Rows from block 10 of a small sound classifier, named by matrix and row number. Rows with one number belong to one neuron. Each number is 128 + 32 x the weight over its row's rms, rounded and kept within 0 to 255. All counts start at 0. Numbers have three digits each.
After each neuron's rows are labels from the 100 clips, of 14848, where the neuron reaches its highest value: "responds to" is what is common among them. Only what is clearly more common there than usual is listed. The data: short read English sentences (LibriTTS-R). In brackets: how many of the 100, against the usual share in percent.
# fc1: second MLP up (model.blocks.10.mlp.fc1.weight, 256x128), inputs 0-127
# fc2: second MLP down (model.blocks.10.mlp.fc2.weight, 128x256, transposed), outputs 0-127

fc1.50:166113100125076119150118103157255140164080101110124076122131126114132161155110240102133167149133121047144122170114114128153122114101130105143101132141166115182130164115154112117177129128095089153088038133152171155168146130147084158088141142140116121124137118111098133154109129106081145138131088126088133149112140166135123156182112174135161147099125148109124149162148116112120136106128
fc2.50:100148163124138161124128113106076187092194173168124181110104150182104100142086070141170136107104127211124143081156178149094158129175136149137163129124057135104141110139084157128088131115149173112186185110141077095131113126071116103174145182117125155114133132146168126096146098176186065122122135113169120132129122100130106072073123112112053103090138132154156095069108144142156116153120
responds to: voice: female (91 vs 53.8)

fc1.165:108169154058080120139129126139055147165187106115115148140186163173170128103024066163157178163126149213124127144163154105087107164111116126124135170137117174097126110133076138135109115100164127115163190176091131139056114157110149129100123111125140145149144139111146180143175125111125099094137162132144086151107097107121075144155138118094129104130125119116059071099125163067135091157148
fc2.165:137083101161223107123126171109160088116112181149141103108103128103133104122236160121117037142134128039185122126105101106152160060126097122102127107129126065152117141152131127137137140142116138121080114128145128087125132140176125147155154124136127112132099123154124116134099161154113184131127126130087203141183126142140217185131143134138144143183152108136211167151143125187122143111109
responds to: voice: male (76 vs 46.2)

fc1.221:164098132107076127118117102144233153154075067167136085135100131106119171152108213109182130165105133115141136174123154153140137177090085083110061118123141113126169167167120110117147120106081105151102065134175177144127136083133098169091159130142151141102160113093114153142066119127057130124151085165076112125100119140136122136178091197134117125085081092122125169152094091119124105152107
fc2.221:082172142164120113121117107094080168083181186080065187128115113199104129127123076130154139095119123151100149084127078135121174092175202185145166104134084167123073086091108127116134121112126163132179174121089115100150102161115134101156102160124100134136111137147119139075172130088154105105091132088198105153147109145113116082065136118084134132099187177152132116104150159120144134069161
responds to: voice: female (85 vs 53.8)

fc1.246:197124090091068171120036113121180136139088120105124135143088196118133135111102180142119127108082138119142119097162180174152090145140181078099123136144087093122101148109143144109175110122159122132112041139087171130137088080146132092076149140187141133111138131179083119160104144142148145127090138126115175093100153121115131157161131086096118105170168102094185151183159076179128178149152
fc2.246:054099159111213082168165133160131125123166170094149094101099117134075123126173131134152145148160131114123115151107054116102186094148167138189131120133188209147137077154137118123119103193142140137123121114085109097150161195111106139226144117134120096146121127117131132093149121090131128091196126152131098193207126108128109098154130120111135115122110124130038114120152122109157107106132
responds to: voice: female (83 vs 53.8)

fc1.106:148110132144164050128124148121012124098190151159136142134105117094135123096102045166086091093177124125150105106111102123106105133155095131122104162108148081093115091134106141122099078083141147091177182129070167116066134116145150086113149097109130112148126133153138153101164063111170157117117138161206092129161106078117083149148165112134087135143089155136142062103124168156178122155131
fc2.106:085148111142101172105145114134154070168097084111179095141111161085143134169159170103189156115086143109157132153112157112162147101096132139121145139136137178193164144086130118139162142127139121145092098105192142129159078192138130160131066147140097126093135130114129086159119191101115170153119131114105189179081091198137126154127069143124173108171177097142082131189146063107088130062135
responds to: voice: male (80 vs 46.2)

fc1.112:146118119132121154159091126146255138145077123127152105151074134124095168147117255125125109138092131136141133140153153151152092132115140067152113151125125126193166160161133085110184107112109123157087058094112120177182097105133090129145131105153114145114154122114163099118111130149113095138176084112089181147089101156135117095139090170130110151130109095149128178129141108077115175098131
fc2.112:095103179151126100090175133076083178120181135137090134118140080150127103127127074163125193137169146110066139144150097117113178108180130163131104105129110148062110089096150156135097156161112119129191176133117127075100208159159092163114169178105117117155120124145037144151137091106154118116134121128181049083154192108125157143099148116086148096099149143108129081103093167146130132143115
responds to: voice: female (89 vs 53.8)

fc1.7:107106118116104045114143089108082119090134201127078170109165096131150114091123079152126145145128141174147099086101104123084158154132117144156207141135107139048101113136146126147129077141137147106161221123099119107104149156119146143164099185122151162139120134083120133090134088136168161142133139106183065133149174135138135138131102126088109177175102128139109018146065173117165150116118
fc2.7:170127136132159159139141181108127079164107081146206097146097183095130133139170118099089090116128132094121151176148139085147104094074119125107074124144121086201195133123116097121149147103122091147072111133162158121128038113156152147109145054118134127122122124191163121170110162100104152118128138154110197132140098110123113158141211135153145094151129149125127191157207113094113066137134
responds to: voice: male (82 vs 46.2)

fc1.180:140086122121195152098132071137255132139060110158107100142139117123100138132122206139119153183087140115117147155105155125137132114105163087143099102121142110123155124171143118095141110130103104177122034105179155137192152117196081118139148160129156137147125113109102094153056084101075119117144080142102136116157119144132174091127140180125125099116112088153110123119125128097125183136124
fc2.180:140124144160013113162100142113038135100158136108134177121053093192110138116102087128185114092112130177091116122155096099121156126174080118111179132114095116126130132106091130101137144099136151129181220114135068080095115145078108142092090129172115155122124127135137109125178146189147097100111112110178098131100103138106089107118057100147096107080152153137130142086101134126135081132140
responds to: voice: female (89 vs 53.8)

fc1.100:126104140128201122154103099150114113128100158134084161106109113165166164113154110135144073115140124177122145128116144129097197045112109111153167133146100181121065168115179099149157143136170094131181130167103076157086139151109100112176093049100107119115188135059125168122143099137179118083159127122111129149117096179129117096089156122141103127108078100126105056078085084106062126106144
fc2.100:136109136149039131033194135094156115140110127138157062118159098107111128136121132165106171129130159056122133095158168141173088115141101099111087099120123070082161115124107101125150111110121166098098141129170133128144089102137125139024155141171160100162123115154080134096110122121095123155137118139162137099133188074118152152122122155134139056154183151078196176138170164164137149159123
responds to: voice: male (75 vs 46.2)

fc1.82:104124159084160111146094116101033129102209119163103186106106107107127088060144038144122094106140134123076133118070117091099133119138115170126154103150096108102092110169107115160100144186144124119153187140110108120054095135096119166140101100108099155122168131073141175099123089122127124087101155117131110127135111103127133115093149111126062098106084132158149083076061141145103050137133
fc2.82:170146110209116100058174153145175089144077138122137086122196139097122136168143183118100126143095149131160119109124193167143110107097124065135120124135156143144212174104181116115160128082147128137071105126143146145164131106175119072080099115126132089148117122178118119124114167159083169190133133148111160186112162149114133138126060114165206141166156134083131147181154116107108158122140
responds to: voice: male (80 vs 46.2)

fc1.111:161140163116178066134121130115084099113155135149099162126156093075127091077094034188161156147134146170147143138113171087073146096137121185127111111137117086092139138186146158123087059151179145092154139079117091120066123206149152112177121100129148151176122135106121136111118080149117096110131156146177094149170136097120113110119167104104133096140082139191147074117144174155163140175115
fc2.111:108133104152096180093149121144155108132092094108146131115116186113134116114219156135062086097102133085125098161135086206155098113113089091087147116130166140162112121100145091114155193103138092124109095150150147161117113089124107102057132127147090062109134119131146103165129209111088175135089122132129163128073165155112147138150081123164139189183171154116118154177160113095096112057161
responds to: voice: male (75 vs 46.2)

fc1.135:100146156053128089113072140108080112105136058141127129110100148091139107059097091143121081132121145178086090118154176160065109114149144091069137134099136135105139120149090115145094118124110121112141169203112142132047125120123151069128109111090157084105148110076155133202130078127114097105099133149118112173055118098130096086126113092095093125111038150104117139140092112081130091110099
fc2.135:110079082148128119108180115118195144167120200091076105103160114128070107157180156111115119138173127076145116138109094106141061104150110150195091098152129085121125099130128096127156114134136146136078090093127114108163113128148138147137145114122121123158093117156078115025102147122076100103112151106106112090189177153121144213098175127111100078178153131121168147137154120185090136191123
responds to: voice: male (79 vs 46.2)

fc1.148:089114105113078087119109112143102134131132115186047134156136153073122119107071117176138130119134134153114114150136117122151065147161158108153084132129080060065141130135142143146104125138084164105123169177085149074059124098165170081143153113145117149145092130152070133091132090183178172134076133168173100159169070100137084154177126094127114100123099183135122050159154123158144146150104
fc2.148:159140146155113127137126126129135070129103105106202120093102102122105135146184121108124104077108138151137141126089125113071172074097082185114196117130151172187148175127109103103142090091106103121129137087126127137179060180095146139149057088124109082114103121148219092155098209072098126106134122087129139081066131167107103097101071141157091139131166088140114134099113111112148092118129
responds to: voice: male (77 vs 46.2)

fc1.11:155116111120131151149077122170181167099087169069088083151173150150213123139118165083200149158154123149104120183116128141103110134138187131079067163129100173119148168128122135108150108119084157128149090111088138137174189147150122120174150172130104123145077120147041117156104124162121142159154106118090172153151129085123121092213120182129155073153151121123152157174123098122110169098124
fc2.11:062101133099120102133183120097104151198150105131148150132018096135079104148178122135101175112108108074133157133124067090148155143130100157192166120121138121148080092160106122130120158136124132114166131115135088150099081169107132168120164118138125141112136132099160131125132071056105078072175127154122084056089177144135146163098141110108095203102099122150090095090129143107179107166128
responds to: voice: female (81 vs 53.8)

fc1.152:136148168148098147124107124172131172147157103143141072140172097171166157111093166156211196117080098089137125176115050166087159156122074141144152134143131175140130123169134122127185128128111153124172111106218144159110109105122094108134115153102131060132167120107173139160125108102081131072166110148066142147109139130132115128102064184122133123062119122110051116151123085104088105115130
fc2.152:078073127085179134098144152086106145140151186142131177117079168133106133140167143123087109170185121094154103116153153113149122117131159114111102117132090033116098127132089121131142155112121160120115118110088106088103086152135138149131137138119157197124112125152064124131137141165143088169110131127138140197122131131125173193133226112086123119121201113145239164140195162160133140147130
responds to: voice: male (72 vs 46.2)

fc1.251:164112108109081106136112131116234144188111105126168036157100184122158144172127194093151136169170124050110145148117143099139149133074133101072057115159149121161140142146111112098155128120128084137072062162140171135162133093154098172131147148179165140133102118103102130182134112105083176136153126123096140165054125100110125145169110147143141143124113156095119186161145134165150129116114
fc2.251:096151124156152166131133079131102172107162173121085197115107128166063116123121080157146168110079118214141121120189107165118147144203147163199185122123096165125115112087151150135099125118139163139188165087083083135141158165094119100128131134077112127099134139117157110071149116142164048114103129120152076115165137160136121088076105107106095131102144102182093077119097152079144151131133
responds to: voice: female (81 vs 53.8)

fc1.60:125137121152160172191079123188159120085124103107187136138117200154146179143117167106081119136120116122145119138113152123125100146115139092156088159124063148131118122064157169161115195097092124099130096146156132138118114119132126072122147099115100135079160128108148153154151126151182186141173106147077131150150097131148109189156169165111177125128072161071097122149146035100030120106114
fc2.60:111071154092064106068171095096140164143147196113047085126116066136142114154122094148205187151131123117121141103150114110137161140144129160127164106134153117102146122145102115129145115127127161135133143097111099112157186185130114181138088176128154132126129132105079133095123124148118082111117127059133125090094166141129134071089068150075098076091180109144200142096069179172154141163136
responds to: voice: female (83 vs 53.8)