{"noise_aug": 0.01, "hop_length": 160, "win_length": 512, "targets": ["voice"], "arch": "conformer", "kernel_size": 9, "steps": 6600, "epochs": 64.9}
Rows from expert 1 of block 5, named by matrix and row number. Rows with one number belong to one neuron. Each number is 500 + 25 x the weight over its row's rms, rounded and kept within 0 to 999. All counts start at 0. Numbers have three digits each. After the name is the row's rms in percent of the matrix's.
# up: expert up (model.blocks.5.mlp.up, 16x64x128), inputs 64-127
# down: expert down (model.blocks.5.mlp.down, 16x128x64, transposed), outputs 64-127
up.0 103:505488485472517496495521486503453517545469466559508538529507506507494501465505498462489466449494498508512479498516462529458486487504419538553492472483493513492502542520494460532519497493506513
down.0 104:483513524471496532490514495506499473498458501501488483531470502500495513489466517560446528510582519499498495495502497477507509541467480494449479531549490493512471481504533515530507515488483486
up.1 104:474498546501500522485424492490539511456485506511490494475456480495514504531508476517520476454497470509467540482446514500437501489475474493484473458480505476478533558510483530521515503493478462
down.1 093:514553486462504477493455533524514479545512488506506477499542498520504512494558497478506506493520518480484482506543528505548473543495483531510496546534528497543472467511512508487472510470505489
up.2 099:488440498476498475504471461508524497481477496504484470463456458505524442472506492492496511467508491496488483512503544563529481518524497500471549511523523467459490497526509475513551592511451512
down.2 104:508546515516506546494519504515490494466483448504513457511524535482498524513498468466507460522500476475463481448534488479464508463482500484538514509472449535501529515496485472474477478464526508
up.3 099:471490481509486476492513463466464542471491530472497495487489462505525551498531492537511524500463450518532476508462444504492470472458532516518527548521462510492497519486512494504480510491479490
down.3 092:491518493469490520526461561533516495509489505495526477469539524472529464481499501482498494500498504468490461487471526523483469516556520498506490497550519500486533491468481499516551525509506522
up.4 107:502487501514532505497575459489460502508536487475478502568531535487528539496498519496542465495467447516535503537534485513515490485510492524494514538499539531519530524537490477490487502531488487
down.4 110:497477493472511498530516507521529478523488512534516467495484505525455461512482509476428521512510518514480517502484471538479520535543527500495496487491463485500464459506512544509511520481483451
up.5 092:497465488453506461501490493483482548510463500521545511496463501508531482501475517502543463478472516513504509480507447523493491519505475524486512459475507512448512523520483501533522568503480493
down.5 105:510537451543469503520518484509560502501442475511484494502533509490467528493495501525492529531549514498487511529516488539500526476495561519496481534535503475505469485504493498488498479457523467
up.6 121:516524500506507535473505511536492509524480496504481508532536559510512505480541446489555504497487482521489503479479522534474494471519457440519504464449514540508540501482460441518481473472472472
down.6 118:475463497476518488516495480497489492488471500506503521498490511523476462500489512503486507499549508530525540542528508474529476512548510546505494526546499515485495473494470482520487532537450488
up.7 084:467509509470544476519521472507486463507515512517517499497445494503508493539534527483505555467493495480480514550524488513541505491513546489499521480529478513535518471487511528505517530455490506
down.7 090:503544478511450532497477519519513491523553500505478524510524484512511503536481474462499464497477483498476460522487498445468502473482434485562530519523493493497527518464489504457494473490497538
up.8 097:517531482498525520532585489509483492498445496498546497475485513506530478498521501519489501494522504478502460503493471497495523518475559523512472507520498469509487457478529505477548522512442511
down.8 100:528475531485502483488507552506454494509505486498519478506510491505517498473500479530519467500469479502476488502489543475496519519509474524528506505439532460454509540518517497527505542515509535
up.9 102:515526494501487522490496501473499482497529527516525493491500508495516522557504472515540501465509479469471561519507531510485490545517530456492529490517508530444503484491473478557462484529483507
down.9 100:505503491514484468423488458531507483548459464481501496501525502562486479505480476479502477514496483507528477502502496481494483504519482500510460555513487491552546482507506495481534526506495459
up.10 097:506522479522514500477491499536494521493497500528443499512480525507534462556491512538540485500468514505548495482456518510491502525503463494508475460496515505475519511478436502564522500475526509
down.10 097:512469507479553471501546510468473493506454525508550495505514502527445529490513526484482507515530480493478503520553497479506487504497508476546526535507481482526432521519515496486486525521490481
up.11 116:482528476502524480447487465481464480498523475471505501508514553508514515478551514510499476512477506504525511498511507537547479479531474500478490468461531557496540487504485486522486451482485494
down.11 123:523436475488488527544535503512522491529495524520469533500459514502443484517502517477466508490531491515503512506481507481473488513498479512465479516505458462532463515525495462514516515492514464
up.12 089:526500495547533481516501446510516480511526499521523483510477455491486477487539534490463509497485497478467552540530487496537520535474475500494496510478493490466508490515517520514528539524456504
down.12 100:516495543477525504529513490512502510526513483483521521490507521501479477501479507514544482511515478507496482491468478591473529449481526513528491505487473487506493480526452485484499509530520488
up.13 093:494498510539489493477457519490514466504538488517497514488527481504497477479514458504495494528515500492489522468453523526495484513505500514477518504517505534538500488443524541532516475520504492
down.13 100:506496516517498517457491480489506484482482499514497466524540516501508484541517514483512512475473505489477513503488521512521495514504491466510443496473518510464507529521484482478500513495528539
up.14 111:452496512476497498506483548517480514541507445474492466520544517542511498484512495498518479483480521498489562489491544514493460486536480504502477449488550503533494556501457457528476503496511505
down.14 089:519469499534505453521477514510456423482452498526490506489423546521480502503515478493514534457500491489543497520519490497500498466485473489483528502522469484476520492521497501489531548491523444
up.15 092:492512480526493474561489547528531469498499525544500480519503515492482480530569491498486524492503527474469500482499485508503512520495477482498527463515490481445540474489469493479483471512474530
down.15 102:505517487478482545521451485501479482507475488459529467474569508513473507511461526486535470530504458468493502530534552509479520498500483460506464526536487515529516497492499519525537496516513527
up.16 088:489478483490520492515481498484519503489482512546514468438483446487487493553482511492511516479514503511475535485502488501473510506494497494479545474493462477512433481536539495492486463503486520
down.16 104:515557512508452456498503496466473493511499489486483514508544524509508533492528521517537508487498527513513523462498562519509510475477525503485507546514553520521515563478521546480497468539542534
up.17 091:486481484527475520532457504498453487498530507513483470541453484493508477507509528477516484492494450493512516516490528446493502513514532473491492515494465447444465512495496494482564530467530502
down.17 092:550480511517514520517501458509520536515461484490561504476502471503470502485480486522509507486513497496489487506522445513485501518508468528480539516536491511564478482511501544480486498542540474
up.18 113:449522451480526482512493506522449487521524529472493494490472496498501509514491514494503457527477489493478501492528501508572502523490474518534495496541479479474513520512525503446527511505435504
down.18 115:482494517515495522502519484484525514519483475514497535514503518503467501516493546497505537522521494511480495528486471505481538466520532493476487533443456504545383481514502488510462527463536478
up.19 094:517504491494523530470518468492537519479498518474541489527488488514508502433520483502466500519476513478542494498538505543518509513507523504540504549509486517491522538481526536441504510540462521
down.19 097:497484473503513539499442521486450472529558524511505507516495481488483490530436479472508530506515473503455484463475484512484500466524512510500493512474477499493477461512536458513506488481531483
up.20 108:509532456518526489505530530477504481517531459525529509488540486495439522482489488490447502511517520492515496463460466472547516525488494496486516535547508454540463468473507501459494497514502499
down.20 107:498477541532458442490462471525467459490513531507494455496419481514516503485525515509557488477469482493456502513530510544487528492547490501514500459454504496460513530504501479499488510513510529
up.21 120:462498486501532480514494490485487558537529497510486487515486478459470504489511535521469524482532440498464497555525480513513496515486509493465489462521484515459474497482505544514525505499471495
down.21 096:479513536466501479463459513477493490507525508480459457513557514547508493478503468485526488472483483509500502490495511483478550480480497499470512514492512485499519516527545467482497515525477551
up.22 092:510504514553478461524532489474495497530522520483490479492447512487498526495544509541476532447505430483504493500502509507472517508462505455501501494499482499442479504487497528469471557512498469
down.22 094:505566497503470507461455500517460465472484473501492512483534509499524528495475482484506471494520550484501526481508460473535523506492517537504511533529565470539534481496505501508535484498471519
up.23 084:533471471498492533491452531530542534491499489498466489512512484489504513531502497481549476500475515492501493478488469481470498510526442490509534494501480451486479462504497509543481501472527493
down.23 090:473492528525551495499523481489440480506446518510533439501457521507483480494479457497503529482480500498486551550507498503515515513485525474495502477511539541505501526491463491489508537504495512
up.24 096:499495514497494485507500475453498500461446506519483522486459534500544506541527499517497499505493499523486506469491503463448503485499486491457473482511500519487471527479528462552492492501489514
down.24 115:497547455486498513472459495526488496521516432527470529483558466485508527503517490504500487498480471471499503529513535505533483469499501509497541500531549509522513481492544498480491496489495511
up.25 100:462482513499481479501495491487489494515482479476543469524471509455542492514512503541526515479482456480474514531508485489510484514473537485486481445445494497437478496433527488501526527490494505
down.25 100:490509462456448478514490476521548484525498511444459458486497491533479486460472453488492496498535464478552473469475517516463517470518487481497532536499509486530505508517513514464491497518487530
up.26 111:462472490546510474505531454494484535566461535500537484521471514496503488503549506507433539489533470481454490529507442510498507502490518517455502493524496509499510512492516536511520525512437510
down.26 092:502474509480429532474455484502542491539483481478501503483489464504513484494517515489510487520470474473513489474479537491500527505490458503493513460494496500500484524510468519522458519524538539
up.27 088:494497523517500484504505520535497502522527496490506463522490489495482491477456563483491503455455483495458537521542511535497506514523499523522498503474483508476520554546478511491495521477507493
down.27 094:504524499479553544525513494505502464489507497523522545447509525542517467530496507520477519527583500503520491509461474477505521499458535512493503503523467464515502488495507518496533509507511481
up.28 094:491523515495478488487472541503477495494562447518513516511483525510516495479476499541523502478490473501478568482464524489485470491502489526493496484522509497501529540486469496522500505458468481
down.28 084:523459454466503486520541497519461508505486526465542479464514480551470523524481514516489528521497507523496488530507451497513496557510496469523477530510490543485502522490504454549527524486505462
up.29 100:487516443496522457535503482537515475548507484488476520502530513504436515510514505472520505504518535499472491456495526526535511502504562517508505520507490465534469473485498513441524515514483503
down.29 090:488522552526497495511528513467485482486512518517556500520484456485523538522466487497495526545502481503492497493473484486453529495518465518500503460447493532465491497514477475523473485526526523
up.30 105:525494496531557486513524443489490506502540556489532530498506499506459506462505471485457496497517528497486490522518520462523518470443535474470490523487476492474455463507514527486489516474470486
down.30 102:485528481492500481514460547498497509470512493437487479526538469483548501499529547524583475488462465500511502489499548487502513502550451496538483501515542497473533514483508538474501502507494524
up.31 096:494519459515545494488540461443443462492531521489484491451505522506475512468515495479456516458498491491497488519496459511538504481463529476483505528518516491485479509549529507456473508521499513
down.31 101:481501506477493515510479507540494503491517531447499550540488456476521464503469557507521507512496529519459476464513506504477513500557517478500472488460498503488513516446461463513510461462520482
up.32 087:507470515464507466537493495566498525502489462458473522508508464498498499472489498511501466529446508502521498496517520551502506516542510485485515496499523493477512512504414450506548537506508503
down.32 102:515511472530467497495563504480528478481494520549521508475480535502465509511514498513494543480522490511524538493503467447508504417465514496476519489486502533493490499531529547532463488507487503
up.33 100:480502525477530445507471519518499518521503494505533521505434492498474498490486521540479527487506488518476513493493512562503514501450490488488509438504513497426511509533458526532467554485473469
down.33 100:465497487499489514503486504521502510514504507490504499503510504524524523516517470511494477475500522506478490498462510445493498486454480546502516539541495484544483487506464499506523496516489472
up.34 091:485504500496490552543459510497497490495467528505486509504442478482471480564479453522512527503507474483487565483466493502499523521500483491519493493473487485492475461480445468486524485514508505
down.34 099:495538480508517493498503486509506487492485424479529472485509538518510522460522509522539500481474501480458503521523512500522494481521503505525517542502510537536542506486515503498463496496469545
up.35 106:516507533524477533479505479519479522501519473503496484511488499515472512485482525551502473490491447508476544530512533522424504437512489521458481495478515510494509509516440469538488491464540455
down.35 107:514486446446518486525478482526493485539522510507492487505498472517516461492510470478472483496506501516502513495511495516519505518462491511469498503547533487486466538463506495517527511534442464
up.36 089:509478506509482519496462539487519468491495491520502475491499470483532498503463503525495464492539488512522522462524524523479480483549495507489530501496519469447549493533496467538481464475516497
down.36 100:494489507477505475491502465533487466533507521484479513491530542509499477483499479468520527468514484485515477547479515530481510489517460500522502479506459513534525501492484459483509517462478483
up.37 084:465543509499443485507517483475493532539424517506509496531439497500550479498504514481500497518492452504499525555540494513501507505441517514477475520519532528499484496529478506496498529486472489
down.37 094:527452502503516531516515516543550496509509517501514501490480520511469467505443526477483447518509532491520505477462466492491509497471466526550521558492474464483467485505491461515504498478519513
up.38 111:487527473529528490486473495529452498506506438531455533503479488480486496482483529459506485485422545485480492535546507520542498487503497489522544488476473488501508489512509479513536507550489506
down.38 118:489495510489520497518530523477505532492502543501497498521503512510484484506496519504476494508537499518493519496510452487432521464503504485479483504494457493512426485528526481490457520487511474
up.39 096:496492527531487524480537474518502472521508493484483531496520540511522542510520463539517509553470510474524505482450513488453483503463513490462474465499499541527493490536462451493479458495501483
down.39 086:515483483462515504526500504503479534450486518529491491488469488499507511493457550503502497449503505496479543480515487522529464541505474514517529456495523476526524551465528495528513492501508492
up.40 116:503507482527507513542516473477490487491522532517505500471464474501468452526487484520475529508490521514489473487521449487510528509442515481508510549530489462505453457494515552451490467488468494
down.40 121:489512543468465518450483509537519469468490481485470506508537488493506539510546507481544465495460502494465451521496540525492494516531497481501498488463549524466526533542492482508518492522503519
up.41 103:485505531517504475504502526497497517516471511450492476503529524493576471492532524482488488518486478489535491484492473507544487462487475510529517521488496501518490491508512490430477472460480518
down.41 101:464443482488499582569564512459494546498489512537496529511463463498461462496461505486450496512527503512540518469492491496476519511495507535469480487516467506458439481490518503485527540514506528
up.42 103:534496484506523467498508484510488538545526517526539548540465496479521497502528491458473488459489499485502500530500462550516482539497519514477490499483487509487535511487486547448491523520486497
down.42 085:449490513509520480527468515519526486492521472455500501441507462549489480490517542565501481494531491508500539463463513489495531454522476542475535500469501507517498494499503498465491483509458470
up.43 105:481484438532509465535483482493531504486507477493510474537524492499503519481518483486477543474478490480481465498534473512533505434501464531502480530528497489543480477505496468454493515507516496
down.43 103:476472502491510483513557495477451503524535534479492477467465463490510513533460502495497501476521484526495536481511524492441526522533520499497517486482536475413480514509503520496471494502492526
up.44 076:532479461529463488484467504480515475485540527534533504478538504503505517493479471461509499483526558506514470475478502511495483565505494495510464551547508494493474483510519472504510497497502491
down.44 094:504494521515499482501513468526509491507480515485531485555478452501517494468504498509507475491511487505508496552515488518506499495482498489521535440503539522511489442496524469507489511504476504
up.45 091:486531497504504525502499505495491516518535516537529488550513511509509523496528516497517466523468457506562527526493489536470507500504504492518504495485492506528527541567499485489486524512502417
down.45 106:501453493474508493528519510504526517521471526514504483494474495495449437499468541516492517514530526538508476526502473492529487543463509533479483512516487484527488479476494472554499504462502488
up.46 118:488503500509516507495515459486478515550525529506514534510468491493513503508537538504463503496514496479477519558506483537516472502476516495461504443495479540435517494460496523494499520508479554
down.46 094:530487496526504472531493504522516467496504456434484497496514467505508519488481446518507463505511474468509504516512519505495528488532493482468468532496483521541478478431530535537448530516507497
up.47 099:524532466539531517509552492502522495516540501465537481497524508501491504538526487457459501498510487478509425531511520491522500483445478501509524528535494503538446495500483505471515451532491520
down.47 104:487512535469483495484508486504485525449475496457480514511457456500458461486487512518580480479490498495487493523485486477540496520521478532510497448474547471460514523479480482539486524461508543
up.48 123:536506483480485520505512503532510458489441534526527520485494483443500479510479517524515487516547534493550474480513503488483481469490492505529527540468477481515444509544481494484519497499489517
down.48 100:518518504503496435476510479545524475468493482470537508540526501523492500467573504541470472527500479501485453490531465507464452470488495501541517474499506501551485486466485537452477501498539506
up.49 100:491526538457487470502542485533537502518481488479474528548574549518483462499535521493511492488442485518496495486516500505496457532539460489506497496487513506525472507488444525438463483506496457
down.49 110:510486488464535553497494469501482494513484510481480535512433468485442481486506508500490511531509495525485539539526472493500506525471512469529524522502497500492526505478516512529558499487487506
up.50 101:490463513449458500505496498539495522460463557487516488488505504510565480540520469521496481490512503519529514498492527485434501521508489485501453455498470526483518561473488460559522501503508513
down.50 101:505518486503543520499486526500535477527523452546476480483510529502475479504492521531480504509479494495534492519516509486525492481484527495506539488574518487523516495533553529474520495449503473
up.51 126:495485511490453498535491477440516498518462526531530509470503493473481498526493500506492491525510499506511457510486454457468514484480524478507468525504469478536500495488546500446469479494532515
down.51 101:470518484485492473463488513519527498530526495478531492492505504579540506470488502519482487513518529484505511495536528522530482470519474523495539505504533493492560529485476479534535536539480503
up.52 093:471506482529521553489479462492492474492443481511522481444498499509469479506497486480555522499483507512470517478479514477462476494495462497529469512531450515478482505521523493522459548511532529
down.52 101:530529474482497485481500508526479540460530503480477512520499522480504510465535512526522493507446500498529492510475497498538485549504460483444521512446564492513478478508488484534505440489485497
up.53 113:492493506510483482523537468474535526527510477470525529499502490502484521507508559477481454510481531499510464486507481509506517494531502518513439533518515465465479522530500517463529533525495494
down.53 097:471493490516454468527539524477471512527541525520533521460472462445486486496518466509512507517490486508456487492485495515514530445524507510452480482527479487507481483482500498511487514503463493
up.54 097:464501495464501553508535533478544488518485492515544533466510495495482536548499507475555493494494504490507486467515489507487490505520517524491557514481504476484498545505502530479477510480498460
down.54 098:482496534551485502498484471526481528485531513517499456492468510520519527495452537483426526517517491510498531523500511513487492528456447515546461519536481525528484497508514502525462502484545531
up.55 089:531527513544517492517511524535463490501509528515537511482532471479491471570514476481514467486541475457514487524534507505501502484507520507459517491486498471489465512514502515509488457504509487
down.55 093:490508466484460491434514498480497516486487481469497485480505491552509490502508490507526477508449468482474514466498549489487486496534504470530504528516500476528493495483520486467490498535493562
up.56 088:480501498514503486512488506516501490516499499488459516551535527508467497516483502479518494486512522509482510470476513538472489488525515522474514517500524500516486510547461487520472543521467465
down.56 094:492494510448489520511528507495514488463465487499509502453474491504459495482535482519441562519510492508491520501515427510490493488487487504527486475488479508475457485428510480501492494510496476
up.57 091:506461533473493487497481499519485491494528534518443518490491450497536522470484482500533490479510498499495530528477479506480491496512523478541511491498527473503494451454461558525532512499508516
down.57 093:509529523516527478488477536487550497500497468510530496480549496495504476524513542500451506471494477489497435472503531472493514463521473476516488462524504475481526510523492513458498490465499476
up.58 101:515499482483506484516562485518465514519493497475487502511516510509491503518484544486458513510503492516497484517493453465494532500516510512500490514513497523511442513509471509419481519524510513
down.58 083:477555478467447480462510483478494502484500518494517539522477467437532493485535532508528470462535477505481486490467500515472533494505555514469538528476494484455484497487514496540488491475493534
up.59 104:493481486458449494502514495463487515491478517481518502534504519512565530505523483498518479520501520505575514551535526493494462426504439526523497479525527560491528524542492486472499505477498486
down.59 098:506476466506523542518470515507512530535437462515479484484496469512433458443493518467483502526522486517486510478453495549502475473504527499483491499513493514541481501485492486491482504459493504
up.60 101:487519517487503488497553462518478546465470518491503511535471528507490476493518496527570485527508459521477512534531517506491485454547476490514484473469531540498517529546462497532519519516492515
down.60 103:539485468437533521516466513490510478538534494493496495507509470520480483524457511492457516501508519505505498495501496520511503521480486530506515550530464485501456453459524503510497501474525475
up.61 088:508466535505516513525498540466524492510497510512519532471481514491489508506534466519521523519508452500481472488543513472442508479509529502465495477497462516438488494511471538507461508480481502
down.61 102:516517483470465503506471487490481494524498493503461465476514505527509482483486499507532451487493542483494491485528542529583494512524487524531524502493501501503551537495504500448502492525492531
up.62 095:519503542499488503515467538492496485442534510561499492499463478493494468571471528541532495532506476496496558495513510541504489516520509511511497467472508515464471475460466476530525466515483515
down.62 098:528551511514524524493447463533509489524464482475505517519550517516523526493518458505486498462513523495493473480502532498497496460518444439520523510543482509487476547527465492472508518497535488
up.63 096:492495504518518463532530462492492482441513503497521503522465494511558532481528497481520474497486499486521482514516487510541501495467494465505531513509475495483500430523475510451502551528454481
down.63 089:472447509528530507512529512494491497476505466473496517469539458445478533509496540451529492515509472510510459469460521510492482485512508511482491495504511484528474493488491489505520442534503520